config.yaml
train_examples: 45211
image_size: 32
translate: 0.12
mlp_ratio: 4
projector_hidden: 512
lr_schedule: "wsd"
decay_fraction: 0.4
final_lr_fraction: 0
Rows from block 2 of a small self-supervised image encoder, named by matrix and row number. Rows with one number belong to one neuron. Each number is 128 + 24 x the weight over its row's rms, rounded and kept within 0 to 255. All counts start at 0. After the name is the row's rms in percent of the matrix's.
Before each neuron's rows are labels from the 100 images, of 14976, where the neuron reaches its highest value: "peak at" is the part of the image that holds the peak; "colour at peak" is the nearest of a few named colours to the mean colour under the peak. Only what is clearly more common there than usual is listed. The data: photos of plants and fungi (iNaturalist).
# fc1: MLP up (model.blocks.2.mlp.fc1.weight, 256x64), inputs 0-63
# fc2: MLP down (model.blocks.2.mlp.fc2.weight, 64x256, transposed), outputs 0-63

peak at: middle left
colour at peak: pink
fc1.127 075 [133 151 148 114 164 149 133 143 132 156 123 123 123 148 124  90 125 150 121 128 143 109 151 125 136 150 113 110 151 141 150  84 118  69 121 144  98 111 134 163  94 117 131 134  99 174 123 122 136 108 179 100  73  80 127 138 126 121 121 157 113 144 131  66]
fc2.127 070 [ 99 132  99 113 124 144 161 115 102 166  92 112 143 101 136  94 155 151 170 101 101 178 127 122 163  86 135 167 169 107 151  94 137  78 150 120 148 143 134 133 105 133 109 114 114 155 149 150 110 122 163 113 135  99  98 136 164 127 116 120 129 140 122 130]

peak at: bottom right
colour at peak: pink; white
fc1.42 083 [124 109 134 120 109 153 112  83 132 153 118 131  96 133 122 123 101 128 108 152 136 118 107 110 106 124 120 155 194 127 190 120 107 170 152 140 128 136 150 151 128  98  91 136 116 107 132  96 147 109 116 120 171 135 112 138 111 166 163 171 149 151 141  82]
fc2.42 067 [111 110 103 127 147  95 106 146 122 120 149 132 195  92 160 104 140 162  95 142  79 133 154 118 136 145 103 116 102 138 138 126 138 100 111  88 141 104  93 115 146 147 125 138 164 138 150 132 116 123 138  99 122 122 160 129 159  83  99 132 137 121 154 184]

peak at: bottom right; middle right
colour at peak: black
fc1.244 095 [112 129 138 140  95 107 152 152 137 108 180 134 170 128 137 125 153 100 103 173 181 151 128 152 102  89 117 161 118  92 138 140 145  86 105 148  79 132 140 114 149 132 105 101 129 106 107 138 136 124 124 103 127 105 100 107 100 150 134 163 145 132 166 110]
fc2.244 083 [126 128 120 178 136 152 163 152  73  88  75 106  80 115 146 152 112  99 125 124 109 139 149 154 138 151 190 139 143 162  92 131 111 106 142 120 174 100 130 114 123 148 120 124 123 118 137 106 105 148 134 135 151 113 140 125 139 128 113 122 162 148 117  91]

peak at: middle right
colour at peak: black
fc1.10 112 [100 121 108 185 111 126 116 142 124 143 164 154 118 171 114 113 144 103 158 124 122 138  91  91 163 141  93 143 128 128  96 129 109  75 163 123 142 156 153 118 133 115 105 109 162 106 164 103 105 108 135 111 140 114 111 162 124 101 162 134 162 100 145 152]
fc2.10 105 [159 136 149 127 135 130 108 126 150  91 114 124 139 133 171 137 123 113  76  85 169 105 187 127 104 136  74 137 161 152 150 115 146 161 127 127 109 151 124 141 163 133 115 126 115 149 109 120 104 142 161  81 118 115 106 123 105 141 151 137 116 128 112  74]

peak at: top centre
colour at peak: black
fc1.202 067 [ 97 109 136 115 179 104 130 117 119 129 139 121 127 111 118 139 159 151 147 129 139 173 111  88 156 144 108 145 134 129 154  68 114 143 123 146 125 153 140  91 153 110 128  75 119 125 110 104 137 109 134 166  91  89  92 130 157 136 134 141 119 184 130 165]
fc2.202 061 [127 121 126 170 118 167 146 160 143 162 147 103 138 138  97 134  87 133 133 193 142 119 102 154  96 125  84 158 113 122 143 125 106 143 106 123 104  98 169  86 122 149 126 123 134 101 164  82 139 126 139 148 151 113 145  86 113 135 150 123 103 134 135 101]

peak at: top right; top left
colour at peak: cyan
fc1.236 074 [167 152 121 143 114  93 128 128  92 133 144 120 119 104 136 112 136 115 112 110 100 128 128 127 156 118 106 174 114 103 181  89 110 144 130 101 103 127 118  76 121 103 146 108 105 147 117 122 130 114  93 117 106 107 112 142 144 209  91 113 138 149 105 156]
fc2.236 068 [ 98 160 118 147 146 158 114 145 139 136 118 106 130 122 185 131 114 103 106 149 140 166 126 141 109 141  96 126 144 146 121 131 125 124 110 130  79  90 146 124 108 174 100 111 123  72 142  98 174 105 178 100 137 117 138 130 138 160 121 131 137 101 157  88]

peak at: top right
colour at peak: white; pink
fc1.2 081 [122 168 121 145  70 167 108 147 106 133  80 124 125 156 155 146 140 102 108 170 134 158 110 102 132 134 141 119 163 138 130 123 128 123 116 105 129 110 151 133 137  88 124 161  90 132 147  88  94  97 104 103 102 153 152 125 124 144 165 154 128 176 120 143]
fc2.2 082 [146 111 142 133 139 136 111 148 144 108 175  63 153 113 105 117 105 135 101 123 120 109 145 179 119 156  75  99 123 110 140 153 161 118 153 177  86 170 128 143 104 120 132 134 127 142 122 158 171 150 107 120 130 116 133 103 109 119 131  96 107 108 128 151]

peak at: bottom centre
colour at peak: pink
fc1.209 064 [161  96  87 176 143 137 121  92 109 172  79 111  88 105 155 105 133 138 116 138 177 134 123 180 160 136 121 138 135 137 181  92  90 147 139 118 115 101 111 138 129 119 128 124 135 130 130 126 102 110 158 149 121 127 101 143 113 154 124 112 153 130 159 140]
fc2.209 066 [121 161 157  88 128 125  78 172 109 113 131 113 157 157 128 130 130 151 142 142 128 153  97  53  88 118 116 141 133 142 120 143 150 120 135 116 147 130 111 136 109 114 111 143 186 122 129 173 166  86 146  94 118 111 124 126 120 123 132 163 114 119 129 157]

peak at: middle right
colour at peak: black; green
fc1.88 079 [126 113 119 169 138 112 165 117  99 142 131 109  94 155 159 163 153  95 122 109 127 107 110 121 135 140 109 152 149 152  61 127 115 119 120 113 101 164 156 122 113 127 132 125 158 106 142 128 107 105 133  82 131 136 135 162 141  89 161  94 169  97 171 137]
fc2.88 071 [141  84 132 155 102 155 102 143 169  94 148 108 135 132 141 119 111 144 104 122 170 112 149 122 133 115  76 122 161 129 134 145 125 162 184 152 120 117 107 100 173 137 135 176 104 126 125 144  96 111 130 112 119 147  95 149 137 144  98 113 120 131 115  75]

peak at: top centre
colour at peak: black
fc1.45 121 [148 177 121 114 135 105 132 175  68 147 158 145 112 112 139 172 136 115 114 107 121 134  84 114 164 107  93 121 159 106 131 116 121 109 126 109 160 102 123 131 115 121 136 119 144 147  91  94 131 113 143 128 138 124 120 136 158 169 183  94 134 130 116 170]
fc2.45 104 [116  92 138 192 170 100  58 118 164 114 148 140 126 130 144 117 119 168 136 110 140 134 132 108 121 157 139 125 132 102 158 117 130 105 137 130 105 157 162  81 149 144 161 114 113 111 112 107 140  96 153 115 138 143 105 123 110 148 105 139  84 160 118 127]

peak at: top centre; top right
colour at peak: grey
fc1.76 074 [132 116 179 175 120 119 153 116 134 173 119 111 130 107 145 151  92 107 125 117 129 170  88 126 156  93 157 162  73 126 127 110 138 129 143 130 107 101 106  88 126 123 102  92 111 126 116 118 134 114 153 192 145 125 136 120 119 126 104 132 164 144 128  97]
fc2.76 072 [129 103 137 103 131  96 112 188  99 116 132  97 154 133 154 178 120 145 124 106 106 103 158 108 113 158  88 150 161 141 148 111  99 122 156 127 140 149 146 111 105 156 105 132 134  99 158 114 154 106 114  96 146  81 153 122 104 167 149 129 148  95 134 128]

peak at: bottom left
colour at peak: black
fc1.225 088 [125  85 115 109 130 106  55 141 146 107 131 147 145 121 103 112 118 131 123 121 168 114 148 130  93 133 104 166 145 119 120 119 151 108 108 178 105 147 161 110 118 133 152 119  93 170 150 146 148 148 131 126  98 108  93 159 125 190 129 148 116 150 132 130]
fc2.225 081 [108 141 122 134 143 154 197 134 121 117 121 106 102 122 101 123 147 153 139 153 128 140 104 165 125 128 158 145 139 126  96 168 138 108 123 126 101 165 118 108 102  99 118 104 122  96  96  95  92 122 162 165 147  95  88 136 110  95 181 145 140 136 127 111]

peak at: top left
colour at peak: cyan
fc1.233 071 [143  85 123 124  96  84 134 146 122 120 123  73 135 144 162 108 138 145 134 124 133 160 114  92 151 140 106 143 136 134 152 107 147 134 125 111 108 168 116 122 137 177 141 114  99 126 135  82 179 115 153 165 120 132 138 119 165 120 166 101  98 177 119 110]
fc2.233 060 [102 130 117 134 124 132 117 149 129 150 179 104 154 160 119 152 101 117 150 174 105 111  80 156  88 139  91 169  85 161 121 101 140 114 129 111 118 100 181 147 105 115 110 152 152 133 177 119 118 129 117 111 143 119 121  88 121 129 142 112 111 128 139 158]

peak at: bottom centre
colour at peak: pink
fc1.39 083 [119  94 104 182 155  96 114 171 129 140 142  91 103 150 143 115 111  97 126 165 137 115 155 111 125  98 107 173 111 135 162 125 139 146 112 102 148 122 125 108  95 146  94 119 130 109  82 117 163 143 153 179 131 110 120 157 152 105 110 111 123 109 142 155]
fc2.39 075 [ 94 143 136 131 143 130 123 171 105 171 126 110 139 132 117 128 126 133 156 191 124 127  82 141 108 147  77 124 141  97 136 131  90  85 125 139 154 114 124 139 157 130 130 116 101 109 146 126 138  63 100 156 151 117 188 130 123 106 154 108 134 134 128 125]

peak at: top left
colour at peak: brown
fc1.140 090 [151 124 121 130 146 135 133 167 104 166 122 131 158 125 145 104 150 153  88 174  94 123 132 147 124  99 141 111 125  77 151  86 127 103 101 114 146 139 122 141 113 128 150 161 123 100 110 124 152 102 147 127 167 159 107  83 117 138 140 140  93 148  87 178]
fc2.140 080 [140 114 103 102 150 121 130 119 161  75 106 113 155 143 186 117 117 124  91 134 118 107 144 149 128 132 105 106 160 138 131 153 124 152 145 148 103 148 114  94 158 172 146 147 120 138 117 126 118 160 131  87 136 106 113 144 125 175 152  98  69 128 149  96]

peak at: bottom left
colour at peak: pink
fc1.99 073 [ 90 132 138 117 136 153 135 118  89 167 102  98 105 131 173 141 133 138 114  96 126 134 134 132 127 122 131 119 141 174 133  85 169 113 139 154 114 169 140 165 116 123 127 139  95 166  96 159 104 113 161  67 133 109 169 122 130 126 109 133 115  97 154 107]
fc2.99 058 [114 148 109 115 139 138 181 108 113 149 123 127 138 120 196 109 138 135 151 116 127 151 123 120 141 100 104 137 152 137 129  88 129 100 147 134 128 155 137 153 104 107  88 139 102 149 167 153  76 143 175 128 126  89 129 125 109 154  61 108 135 127 134 134]

peak at: top centre
colour at peak: black
fc1.49 106 [128 179 145 140 114 134  67 142 101 132 142 142 142 132 153 171 112 132 109  92 111 160  78 142 159 101 140 104 172 139 139 110 103  90 130 135 145 118 145 141 114 110 163 117 119  99  74 136 140 126 133 141 122 116 143 123 130 155 125 150 127 164 136 183]
fc2.49 100 [152  96 112 128 185 104 112 110 137 160 131 137 128 138 124  94 109 132 126 109 148 101 153 120 124 147  82 143 137 136 167  96 138 137 149 134 108 150 144  72 138 131 162 164 114  74 107 122 116  89 170 114 162 137 106 111 130 109 140 148 103 168 121 114]

peak at: bottom centre
colour at peak: brown; black
fc1.79 089 [141 128  77 154 108  91 147 140 137 152 150 132 156 123  96 148 134  92 130 131 137 167 132 122  94 138 133 124 162 133 140 127  93 161 157 138  99 104 134 144 145 101 144 166  91 101 109 142 121 110 143 150 158  98 111 141  69 164 161 128 137  98 154 100]
fc2.79 088 [155 130 111 111 157 160 128 147 135 143 130 136 105 133 101 106 100  87 110 112 166 126 140 147 105 133 133 142 145 131  85 134 140  89 121 108 165 153 146  89 184 117 166 128 149 105 106  90 178 116  84 113  95 137 155 133 165 107 109 144 114 139 145 131]

peak at: bottom right
colour at peak: white
fc1.96 085 [181  92 148 132 123 147 133 133 137 124 123 109 122 161 145 137 125  94 135  98 104 139 159 120 110 104 142 144 161 140 174  93 132 113 152 135  79 127  90 182 114 140  84 120 110 112 104 116 140 143 112 141 148 122 142 147 121 134 178 104 154 160 154  90]
fc2.96 077 [101  95 124 100 123 111 130 170  90 119 111 145 138  94  94 146 120 167 121 168 124 132 126  87  97 180 105 107 104 134 134 120 131 146  92  86 148 155 155 133 161 101 146 147 153 105 117 142 163 138 155 121 139 113 136 157 112 151 114 150  94 109 140 165]

peak at: bottom right
colour at peak: brown; black
fc1.217 087 [163 149 106 119 158  98 126 142 141  75 145 109 132 137 121 154 121  88 118 129 151 122 165 160  82 165 116 124 196 143 133 145 119 123 126 157 110 150 121 133 121 124  66 156  88 129 114 125 140 128 122 109 104 120 106 146 138 146 121 104 149  84 147 102]
fc2.217 097 [156 125 160 145 129 136 137 132 148 161 129 124 124 114 129 149 119 164  97 151 126 140 118 130 138 126 144  98  84 138  74 140 128  86 149 110 165  73 170 134 123 122 174 108 133  79 161 159 118 101 117 138 159 125  95 135 122 109 123 144 143 143  86  95]

peak at: top left
colour at peak: black; green
fc1.95 070 [147 110 143 105 146 115 120 156 156 125 112 113 108 111 155 116 152 137 119 133 130 159 145 131 140 131 148  56  82  88 131 165 131 112 111 145 100 153 172  93  96 125 158 126 124 120 129 182 116 107 137 134 114 146 121 132 165 134  87 141 171  91 126 119]
fc2.95 065 [123 159 128  97 118 130 104 122 150 144 163 130 160 174 170 166 104 109 143 140 168 147 110 122 134 124  87 130 138 110 177  96 153 116  93 117 100 128 157 144  85 121  89 137 126 123 128 133 105 144  95 132 124 141 130  99  93 152  98 135 178  97 127 131]

peak at: bottom left
colour at peak: black
fc1.94 072 [141 116 139 108 152  72 125 131 157 116 131 117 163 131 109 144 127  86 129 124 132 156 150 112 162  96  86 167 133 139 139 171 117 151 144 111 125 103 147  84 154 108 141 141  58 126 136 142 112 134  85 113 143 124 137 141 127 153 121  83 138  95 160 121]
fc2.94 073 [145 145 142 141 107 151 150 119 144 175 122 133  90 117 159 153 127 170 132 135 166 106 157 128 126 119 118  94 119 132 134  89 115  85 109  97 130 104 112 139 121 134 168 121 192 101 115  87 142 100 142  84 117 106 108 130 132 145 109 151 163 162 106 115]

peak at: top right
colour at peak: white
fc1.110 072 [131 119 155 144 102 153 104 134 137 120 152 129 144 123 153 146 124 103 143 132  96 179 110 154  86 129 167  89 128 138 117 131  88 117 160  79 109  93 109 129  87 122  84  87 106 128 118 129 149 147 145 117 131 137 150 151 159 143  78 142 146 134 109 165]
fc2.110 067 [ 83  90 108 142 111 133 149 137  96  93 131 157 116 147 194 133  99 119  88 136 123 142 164 105 128 168 128 168 104 139 153 123 116 141 107 109 120 105 162 111 124 103 188 118 139  84 134 123 140 128 113 141 144 113 109 123 144 130 126 103 167 158 152 126]

peak at: centre
colour at peak: white; pink
fc1.68 104 [ 72 132 155 141 163 144 118 122 134 132 127 110 120 146 114 115 112 147 103 129  78 119 127 149 135 131 105 128 112 162 147  98 131 162 126 122 103 100 114 106  96 100 145 134 128 196 161 122 159 112 121 108 109  75 107 153  87 111 171 114 150 137 111 150]
fc2.68 103 [146 147 122 138  85  97 104  98 121 129 140 128 116 167 128 152 138 117 118 115 146 103 114 117 177  98 154 117 136  82 114 135 149 121 105 131 138 104 137 129 148 155 125 146 102  74 145 121 122 122 152 146 164 153 171 101 183 142 111 168  83 126 119  95]

peak at: top left; bottom right
colour at peak: black
fc1.185 058 [166 141 127 115 159 139 111 114 103  98  98 108 134  72 147 132 138 112 101 152 107 182 163 121 157 105 102 142 132 134 133 142 138 115 155 154 113 114 148 129 164 122 124 164  80 122 108 133 156 144 109  74 154 147 117 115 126 122 114 113 166 114  77 122]
fc2.185 062 [141 126 136  90 136 132 128 163 165 114 165 135 155 150 159 144 128 144 119 152 126 100 141 152  82 144 117  76 119 120  85 132 121 113 104 128  81 122 150 129  93 126 156 119 173 127 133 130  86 104 130 141 143  78 107 159 147 163 112  99 131 160 141 103]

peak at: top centre
colour at peak: pink
fc1.11 115 [111 125 134 133 124 155 115 131 146 114 119 134  77 118 164 130 145 121 141 125 144  99 133 125 142  46 106 171 136 117 131 142 102 107 143 144 105 106 111 128 176 114 139 100 136 103 156 144 155 144 125 120 153 120 125 147 164 123 104 199 113 158 109 158]
fc2.11 143 [118 148 103 132 111 105 142 149 120 143 152 131 145 149  97 130 156 126  83 132 122 158 128  97 121 164 151 100 114 152 128  97 141 139  96 133 144 149 112 137 123 139 114 177 131 122  91 125  62 115 151 138 118 163 111 135  84 147 176  90 106 109 175 117]

peak at: top left; top right
colour at peak: black
fc1.176 069 [164 158 148 179 114 136 146  60  87 102 126 113 131 128 157 135 142 123 123 165 155 145 161 159 157 113 130 104 120 133 141 151 150 111 107 120  95  86 153 120 124 125  99 135  82 123 126  72 116 146 116 130 139 151 157 172 131 139 111 140 137 132 119 116]
fc2.176 074 [150 126 116 107 166 138 100 147 102 121 173 105 171 113 163 169 134 125  93 142 120 184 182 141 103 136  89 120 136 182 100 112 113 105 127 113 129 141 152 126 104 110 127 145 153  93 123 143 123 140 118  92 154  95 113 108 121 126 103 119 161 123 130 130]