{"model": "self-supervised image encoder", "dataset": "photos of plants and fungi (iNaturalist)", "train_examples": 45211, "image_size": 32, "crop_scale_min": 0.3, "horizontal_flip": true, "translate": 0.12, "color_jitter": 0.4, "method": "simclr", "arch": "caformer", "norm": "layernorm", "norm_position": "pre", "hidden_act": "relu", "mlp_ratio": 4, "head_dim": 32, "fused_qkv": true, "qk_norm": false, "parallel_block": false, "inner_norm": false, "drop_path": 0.1, "patch_size": [2, 2], "depths": [3, 6, 6], "widths": [64, 128, 256], "kernel_size": 3, "projector_hidden": 512, "projector_out": 256, "projector_hidden_layers": 2, "temperature": 0.2, "init": "lecun_normal", "residual_init": "none", "optimizer": "muon", "muon_scale": "spectral", "learning_rate": 0.025, "momentum": 0.95, "nesterov": true, "orthogonalizer": "newton_schulz_5", "adamw_lr_other_params": 0.0011, "max_grad_norm": 0.5, "max_steps": 8300, "batch_size": 128, "epochs": 23.5, "lr_schedule": "wsd", "decay_fraction": 0.4, "final_lr_fraction": 0, "warmup_steps": 410, "weight_decay": 0.03, "adamw_weight_decay_other_params": 0.05}
Rows from block 4 of a small self-supervised image encoder, named by matrix and row number. Rows with one number belong to one neuron. Each number is 128 + 24 x the weight over its row's rms, rounded and kept within 0 to 255. All counts start at 0. Numbers have three digits each.
Before each neuron's rows are labels from the 100 images, of 14976, where the neuron reaches its highest value: "top examples" is what is common among them. Only what is clearly more common there than usual is listed. The data: photos of plants and fungi (iNaturalist).
# fc1: MLP up (model.blocks.4.mlp.fc1.weight, 512x128), inputs 64-127
# fc2: MLP down (model.blocks.4.mlp.fc2.weight, 128x512, transposed), outputs 64-127

top examples: class Liliopsida
fc1.485:104166157181117121118112151153157136130152172141104090122111064150163143151155132124123138113086141156132123143175180113124140127148181167120123087135097122077101133110133103097156097100158144
fc2.485:125088114121154111150099129155127076122118164149095137092154114148118081104136166132092119141157099146134103147112145155138153120145105152111129148106112107122180111152132118132179120127101168

top examples: class Liliopsida
fc1.423:151098094149139143089094134124085141162145119152110145115146147135120147114110082184071110121108105107156110107124134136104130128137112134095123080127072153132156148135135106150151128107158149
fc2.423:080143167095191127141110116111152145123138138143132135116131082093134104138146135082154111112142188147115147146120117122150094155157147163178136178084165126084112095100138152108118153159099131

top examples: class Liliopsida
fc1.17:108086137112155171114097124099091135083116170166130142081074131188103120132148142191142121120090136161173112118130167143099156104151141138150136102152155143100111109155119125149113113140167139
fc2.17:123139148116152146150093141122084121116115132141099114140167076151107143095126142122120119147127108141134098151121151148153152130164109088123121134109096105130129145134123135076140096152148200

top examples: class: Liliopsida; order Asparagales; family: Asparagaceae
fc1.503:159151112098133153139096101155116148105129102124152086111085157109130138162100136083143145108116177152149127122147107115108106133140120102137139162140164146106135092101126123135125140106108173
fc2.503:127139165095171118118100148103088119097115119172138082153184127116120143115164152163144121144172114136119128141127123148115081146150116125161159122181138140179121130124169093113157081116140118

top examples: class Liliopsida
fc1.141:119128150148103135182109148140142082140124191109088137117135112132145129148144078103118124122107093122187152110123164135106148115137149136089133139081157152125132097134114158108143096099144140
fc2.141:172153098136140112118137078135152116130127151129143172143133150151107133109139157138105144112138098131119082115112163144127096112143134136147130119137122102132121091080138140106109124064095154

top examples: order Asparagales; family: Asparagaceae; text has "yucca"
fc1.466:124165084106117148151115113106119146113119134128143129146115180130159180142157085159086177066141169143121130100125110111133119142147105101135149113132120150103126068122118108115163105104171121
fc2.466:172130123075154137123104101097101144091123125125141108107120174135151111127126112133152150188122150161128135165138096135103083098148083147085144131117119118132106117108122136139109122102143128

top examples: class Liliopsida
fc1.372:104121119124124130159129107150138109133120144158169126121108121162162168110121119059102123113150106144109135098119178166124136106122153098098149126065143093109125127123114112120154167090145112
fc2.372:157138124121116115153122149108144124088152133179076116115130155158140083150123119151144154103128134078171075157153079121145076090111125152090125141103106129114141133142157174136155136098140139

top examples: order Caryophyllales; class Liliopsida
fc1.468:120122133136112121121093093141178124125153128109153114126125111146129151138101125108118125103151137138094113089109155133114144129152120096130181138139162163127141105106125115113151115085164136
fc2.468:157141118077121145126077138111118142080145135157104147121114116159162111109142117171152152103123161132130109113090096189096089110122150138151108151106120108114090108117153110082139140130139136

top examples: class Liliopsida
fc1.197:121135117120134104165083141128108119104154117101098169130097162096134144103152110126093138109163121161145116166127131099147131090104153097098147127132144142153094159157135119140185119117142102
fc2.197:173164190072100107155128142127146134112136084155126094130139160114168110144152087126149136096110096120137109125089194173130113102163119092152153126187118084119125126143117114141139127103127100

top examples: order Asparagales; family: Asparagaceae; text has "yucca"
fc1.479:120149094072124162121128133151124155119154142121160124143090123099104153143126113124102144134163134152097080167122163126137117086154113076097133118128152161081094077158130141138136117113126151
fc2.479:113143121116129136138132178089133127111093118151085136124107199133150102121104123162111106125119109134135135080105132060102078138125097163112099150118139090147133092116120144113123134081111154

top examples: order Asparagales; family: Asparagaceae; text has "yucca"
fc1.198:157116101106120127149095101155152130105129148110163092128091102131156108141146092123123159139148175161122114117118143134162108110119111118112139161137121150143106061103113166140092119078106136
fc2.198:125145095113127151097135133104116179075111112169129125132121161119137119074130160163138152120084143137179118171124102133109085121110117113155134093121142063133108108088127134099110127118125117

top examples: class: Liliopsida; order Asparagales; family: Asparagaceae
fc1.115:126147144107095132139163098132118152129113152094118106156110138138157164111129123113122135092169140147137116128154137080123135123138129119110076116105145120121120078106162166132121149100142097
fc2.115:146082091114173117108128143067149123135112130150158098172156112129122084140136124167174122087096152125167153139078093104099094100108155140132140114131117112113133144154121125094149139111150129

top examples: class Liliopsida
fc1.148:140125119116165131086089135132083177140158197111114117137103103167155103128169132151170132117087145103161126143118139131125139129073139122148108120126136101115114135108125136138115108112163133
fc2.148:145148093118169129145139176143125089100106154136075130119171097155097102109143095121109114127101097137135102152148141144156117155138182119072139107076111130164144115128133136112129084119129148

top examples: class Liliopsida
fc1.495:128163119159125140139123168148144139134126122157158142147090113103114141157123121082139123161155123101145120071105144129123106173101106142089120101167172198144118166124112113130113112093154160
fc2.495:166118149160173142102125131128129097124139166082134123056124091091119073134168101109104140133136152178156126136145158125129134145174111091111137155108147111152122146124127117141096116165111139

top examples: class Liliopsida
fc1.433:108140113119119100125108126113166128153096118153128116141087143165118152137140122079106090106170116139123096095139148120148125099162132142089087115140166098105125127182142160119160143088153087
fc2.433:162120093127130113119156130106114127110127157164122117134137127153168118118152132164115163073120147131170088106097088118108113137149105133116139155118121115109145116161198142100169147128141138

top examples: class Liliopsida
fc1.246:111159121144138115163115129132157123147103111125146124140130122111089128095147102116101123137150165094098123117162134132128138128120155116148176118098104132100092128126147135145147138108119115
fc2.246:130151107097113112125115114148133153096168152141112164177123093094151138144150142120137142082146139117162136109142103131073072125123085117099116142184118153085126119090156153130122124113103171

top examples: order Asterales; family: Asteraceae
fc1.124:112153149128104118111140144162156126143155153113110125125111124091136089077146068144095124151149152145145157131147088128129118122131151149104080107122161120108114142143133112132140121092164135
fc2.124:137155105109127140119191178135135069096134115146111120136147182098155141147116166153132139097176099152121102107159076136122152109099159136147123114117133133150098175126142114122100092123147123

top examples: class Liliopsida; order Asparagales
fc1.313:150110125095090106134140156095116162110116108151112115160122130124107139097120092116120161113140141128140148120115149126083163160134168149121190137139117109178120099124155133127100155139153122
fc2.313:120099112143113157142119112125158135112124141094132098104156116122130097139110159150121092176122087124149132119170143112207117092157125106143125157085160103115113130142140119099147123151112122

top examples: class Liliopsida
fc1.281:104111118157129116164145116112164110093126138130117144137158151085162130157154072125157147126105110100169132146123100130143143081134113116098137081096146102117136102141146113113140113080144107
fc2.281:151132125117138112112167084110121106136145177147149160146126148159158137127146145174114110093168130153120089113113160118143136100141128138129081160077132125095136052135153173091109169091113124

top examples: class Liliopsida
fc1.342:128089110108131055144119149115161115132163145116123140109107108115135121163112115128171106172158163137076115115120154133139108112130131133152131095140131136108113108155168132112096104148143141
fc2.342:118106191100134104119141089085167140153127080143133120103113140164127118165092100107097117132150068090110138137145149128110158124145083111152113158159138169163129119096127137103092142111172167

top examples: order Asterales; family: Asteraceae
fc1.394:139152144109131126093149088135155125118114103136092139103141113089159112075120157153116145141162135127141135101153139125157125163138093088169065116131122138184070157162113103155146094135175126
fc2.394:091155151106127126125168101121097112146145086152122148089152135123118166138087147162116114071092117119115146084156121171138134126106114159164100113129117159125111072102130172166116121132109155