Weights of a small self-supervised image encoder: arch caformer.
Rows from block 3 of a small self-supervised image encoder, named by matrix and row number. Rows with one number belong to one neuron. Each number is 500 + 40 x the weight over its row's rms, rounded and kept within 0 to 999. All counts start at 0. Numbers have three digits each.
After each neuron's rows are labels from the 100 images, of 14976, where the neuron reaches its highest value: "strongest on" is what is common among them. Only what is clearly more common there than usual is listed. The data: photos of plants and fungi (iNaturalist).
# fc1: MLP up (model.blocks.3.mlp.fc1.weight, 512x128), inputs 0-63
# fc2: MLP down (model.blocks.3.mlp.fc2.weight, 128x512, transposed), outputs 0-63

fc1.229:459426525527470495459500551481514417511538455471537488479549610515506563459484480523451481601542504486535515509537498445523510533465477502469491490481478554573470558419539477515505573502466464
fc2.229:468478470551485536434570505452514501538553520535499486560504525469554544633494520478477527473544546486523500513577469469466505546481527489541440520494467518507501507519478409519548530413571508
strongest on: order Caryophyllales

fc1.501:494528506485416478410497456546522524500584504524520514484563520528535515551483494511470460604574532477477450529508474530472545468561513507462489445464439421477462491514483533550520431511480447
fc2.501:478504508531463455491511481487481542483481435486496538527563441528493476498529476553544480510472449455485482463456482553471410474493543462566538489484508512448477546477517525499520501566493487
strongest on: order Asterales; family: Asteraceae

fc1.373:496471508552419414427532481535587440515532499540466483450472479547588495523515514543513509497533614459512547488508406508479526479495490466530530451501543437528477551564547520492538430528446464
fc2.373:518589465515485462522515536503427514502461499482555585580568445470549512514402469424503450519501503461560564487525497561499517483529537497548499481468486485503426531468480531468487475487437546
strongest on: order Asterales; family: Asteraceae; text has "common"

fc1.282:536501523530467500516516484487543544567483442547472518486503462428544546452514520410478474561516555494466504518542500492454520541456493519495510586437501437435471495520516543478480548478514514
fc2.282:514480534438500502533487464512480528490474511502500503519508456543482491496510580433541520543537487555513475493503520457430453511513515553461509471444534435497543497490528376486532455482472494
strongest on: class: Liliopsida; order Asparagales; family: Asparagaceae

fc1.410:503493563567465602509477516474431496500536542539429500544532469442532507484445451497477520488511425458517471427495443499570505504489503574495542524505485567563470438480513463499447466531543492
fc2.410:552479506535488537503508472485564488490501501517569488437559562499434488478522483512504494527522551491485595504559511537419514453475575621484526506511458495516459512482494501475444535533435469
strongest on: class Liliopsida

fc1.380:428480558467456526614483425511552431497454545534450495495531437440555596437452499509468517498559540531551517525528491509514504521517504490464493579469536522394519513466483487466480532575483503
fc2.380:480553477510471523508517497534531569499479576588433478496515492540533530517487467537535545491505527581489474444589362502483465509606454526505453513484449516466508449500510424473485445540501501
strongest on: order Asparagales; family: Asparagaceae; text has "yucca"

fc1.456:453483488492475551511469479515542483502493471487513504483511556402604560541501507485488500478537510477547450485580509461552491511514530533544539521476578476487545512420462465555411469446540485
fc2.456:549504530554518486525498502521449554530480498541553494521515570458423422540495501478472517508528515543565508503476504549425527525446475516538462542538477474650482488520524479502477505524428453
strongest on: order Asparagales; family: Asparagaceae; text has "yucca"

fc1.340:502593553508514471532459569577529479537501474503491549473513497421467522495397538555514468484422539439546491514487506493510459513493449467475454619480549431471529402477472505440560456456499493
fc2.340:566477563464507482466442459470518575539469533452544494481521486472529558512492548486545480508481490545532575549494494565480511463555487495524476516538434571496432466440514462497513496500470488
strongest on: class Liliopsida

fc1.277:514479582533528526518506531626489528488478456491477514420508489468576561548539514512471509554472516466501440545450510485486501539459479513499546485489537472512536470442518471522510504477506519
fc2.277:522490570495498507503490500524563496571400475530539513495463563440447510448532533465530525457494450524502551569489523520495500515445490519537529533582473495591449482490553485519502508483443493
strongest on: class Liliopsida

fc1.57:501496516516511515492462529570479506515484438476504467484542563411495620462520481457507483507534487498512534571589487537531525480478482487505513536510580486464490473497445519522471474521524514
fc2.57:514500469473532506465558473536499484510487523566577501540543519506544510491526532512490435520534439515517438463562488427460417532531452566562467507503471484554531483478488468493498530535460456
strongest on: class: Liliopsida; order Asparagales; family: Asparagaceae

fc1.23:507479476539562533506488528477513482456526432497508481512430531524475554565521526467492430547496534389511506489498430511501518515517534485554538479470608488451463557542491464499410437480550500
fc2.23:472456534582472571524566497544471450513537388468491429494542455488572478460450546526553519513478475491506477551532472496488505513546509440578525470446468530500524477466527501520503419528456459
strongest on: family: Asteraceae

fc1.97:462442518534493521553455472506485444534522476496493474513505534500489488446475516448505453519502483568517524462441525460439500501481502503514491445461523526454559478461529479495525467501560531
fc2.97:524526434473521506468490443506505532557542438492418524534521577536479457527489483495553556494519486516485566506490501553492479454534502548582546456553545521517550465519531468475453450563457497
strongest on: class: Liliopsida; order Asparagales; family: Asparagaceae

fc1.398:453443494471435490524517455577545389531532452508478486440451532500479530500549440502486521608505558473475532527552485535547492558525518488482515451460468435491472502437501528548537496550475434
fc2.398:507550561487409487545514615482511483482495531526372550470516476513516446573465503520453408499494426457531452469491491454492470481513443465433489476524472457529479488493422490482488535472538501
strongest on: order Asterales; family: Asteraceae

fc1.266:456500526482428514515501540530476502567518485486512513481602556503498556453505506430453496534499526485452482565482488439501624526554464479526530506502538431514519475495480470540470475516456493
fc2.266:504563504548526423513506413494415533453491538542530537468537519522467513558453476528565527514445556507561464446541506443421517476495476522555522500572431483531490492480560420493447521462525493
strongest on: order Asparagales; family: Asparagaceae; text has "yucca"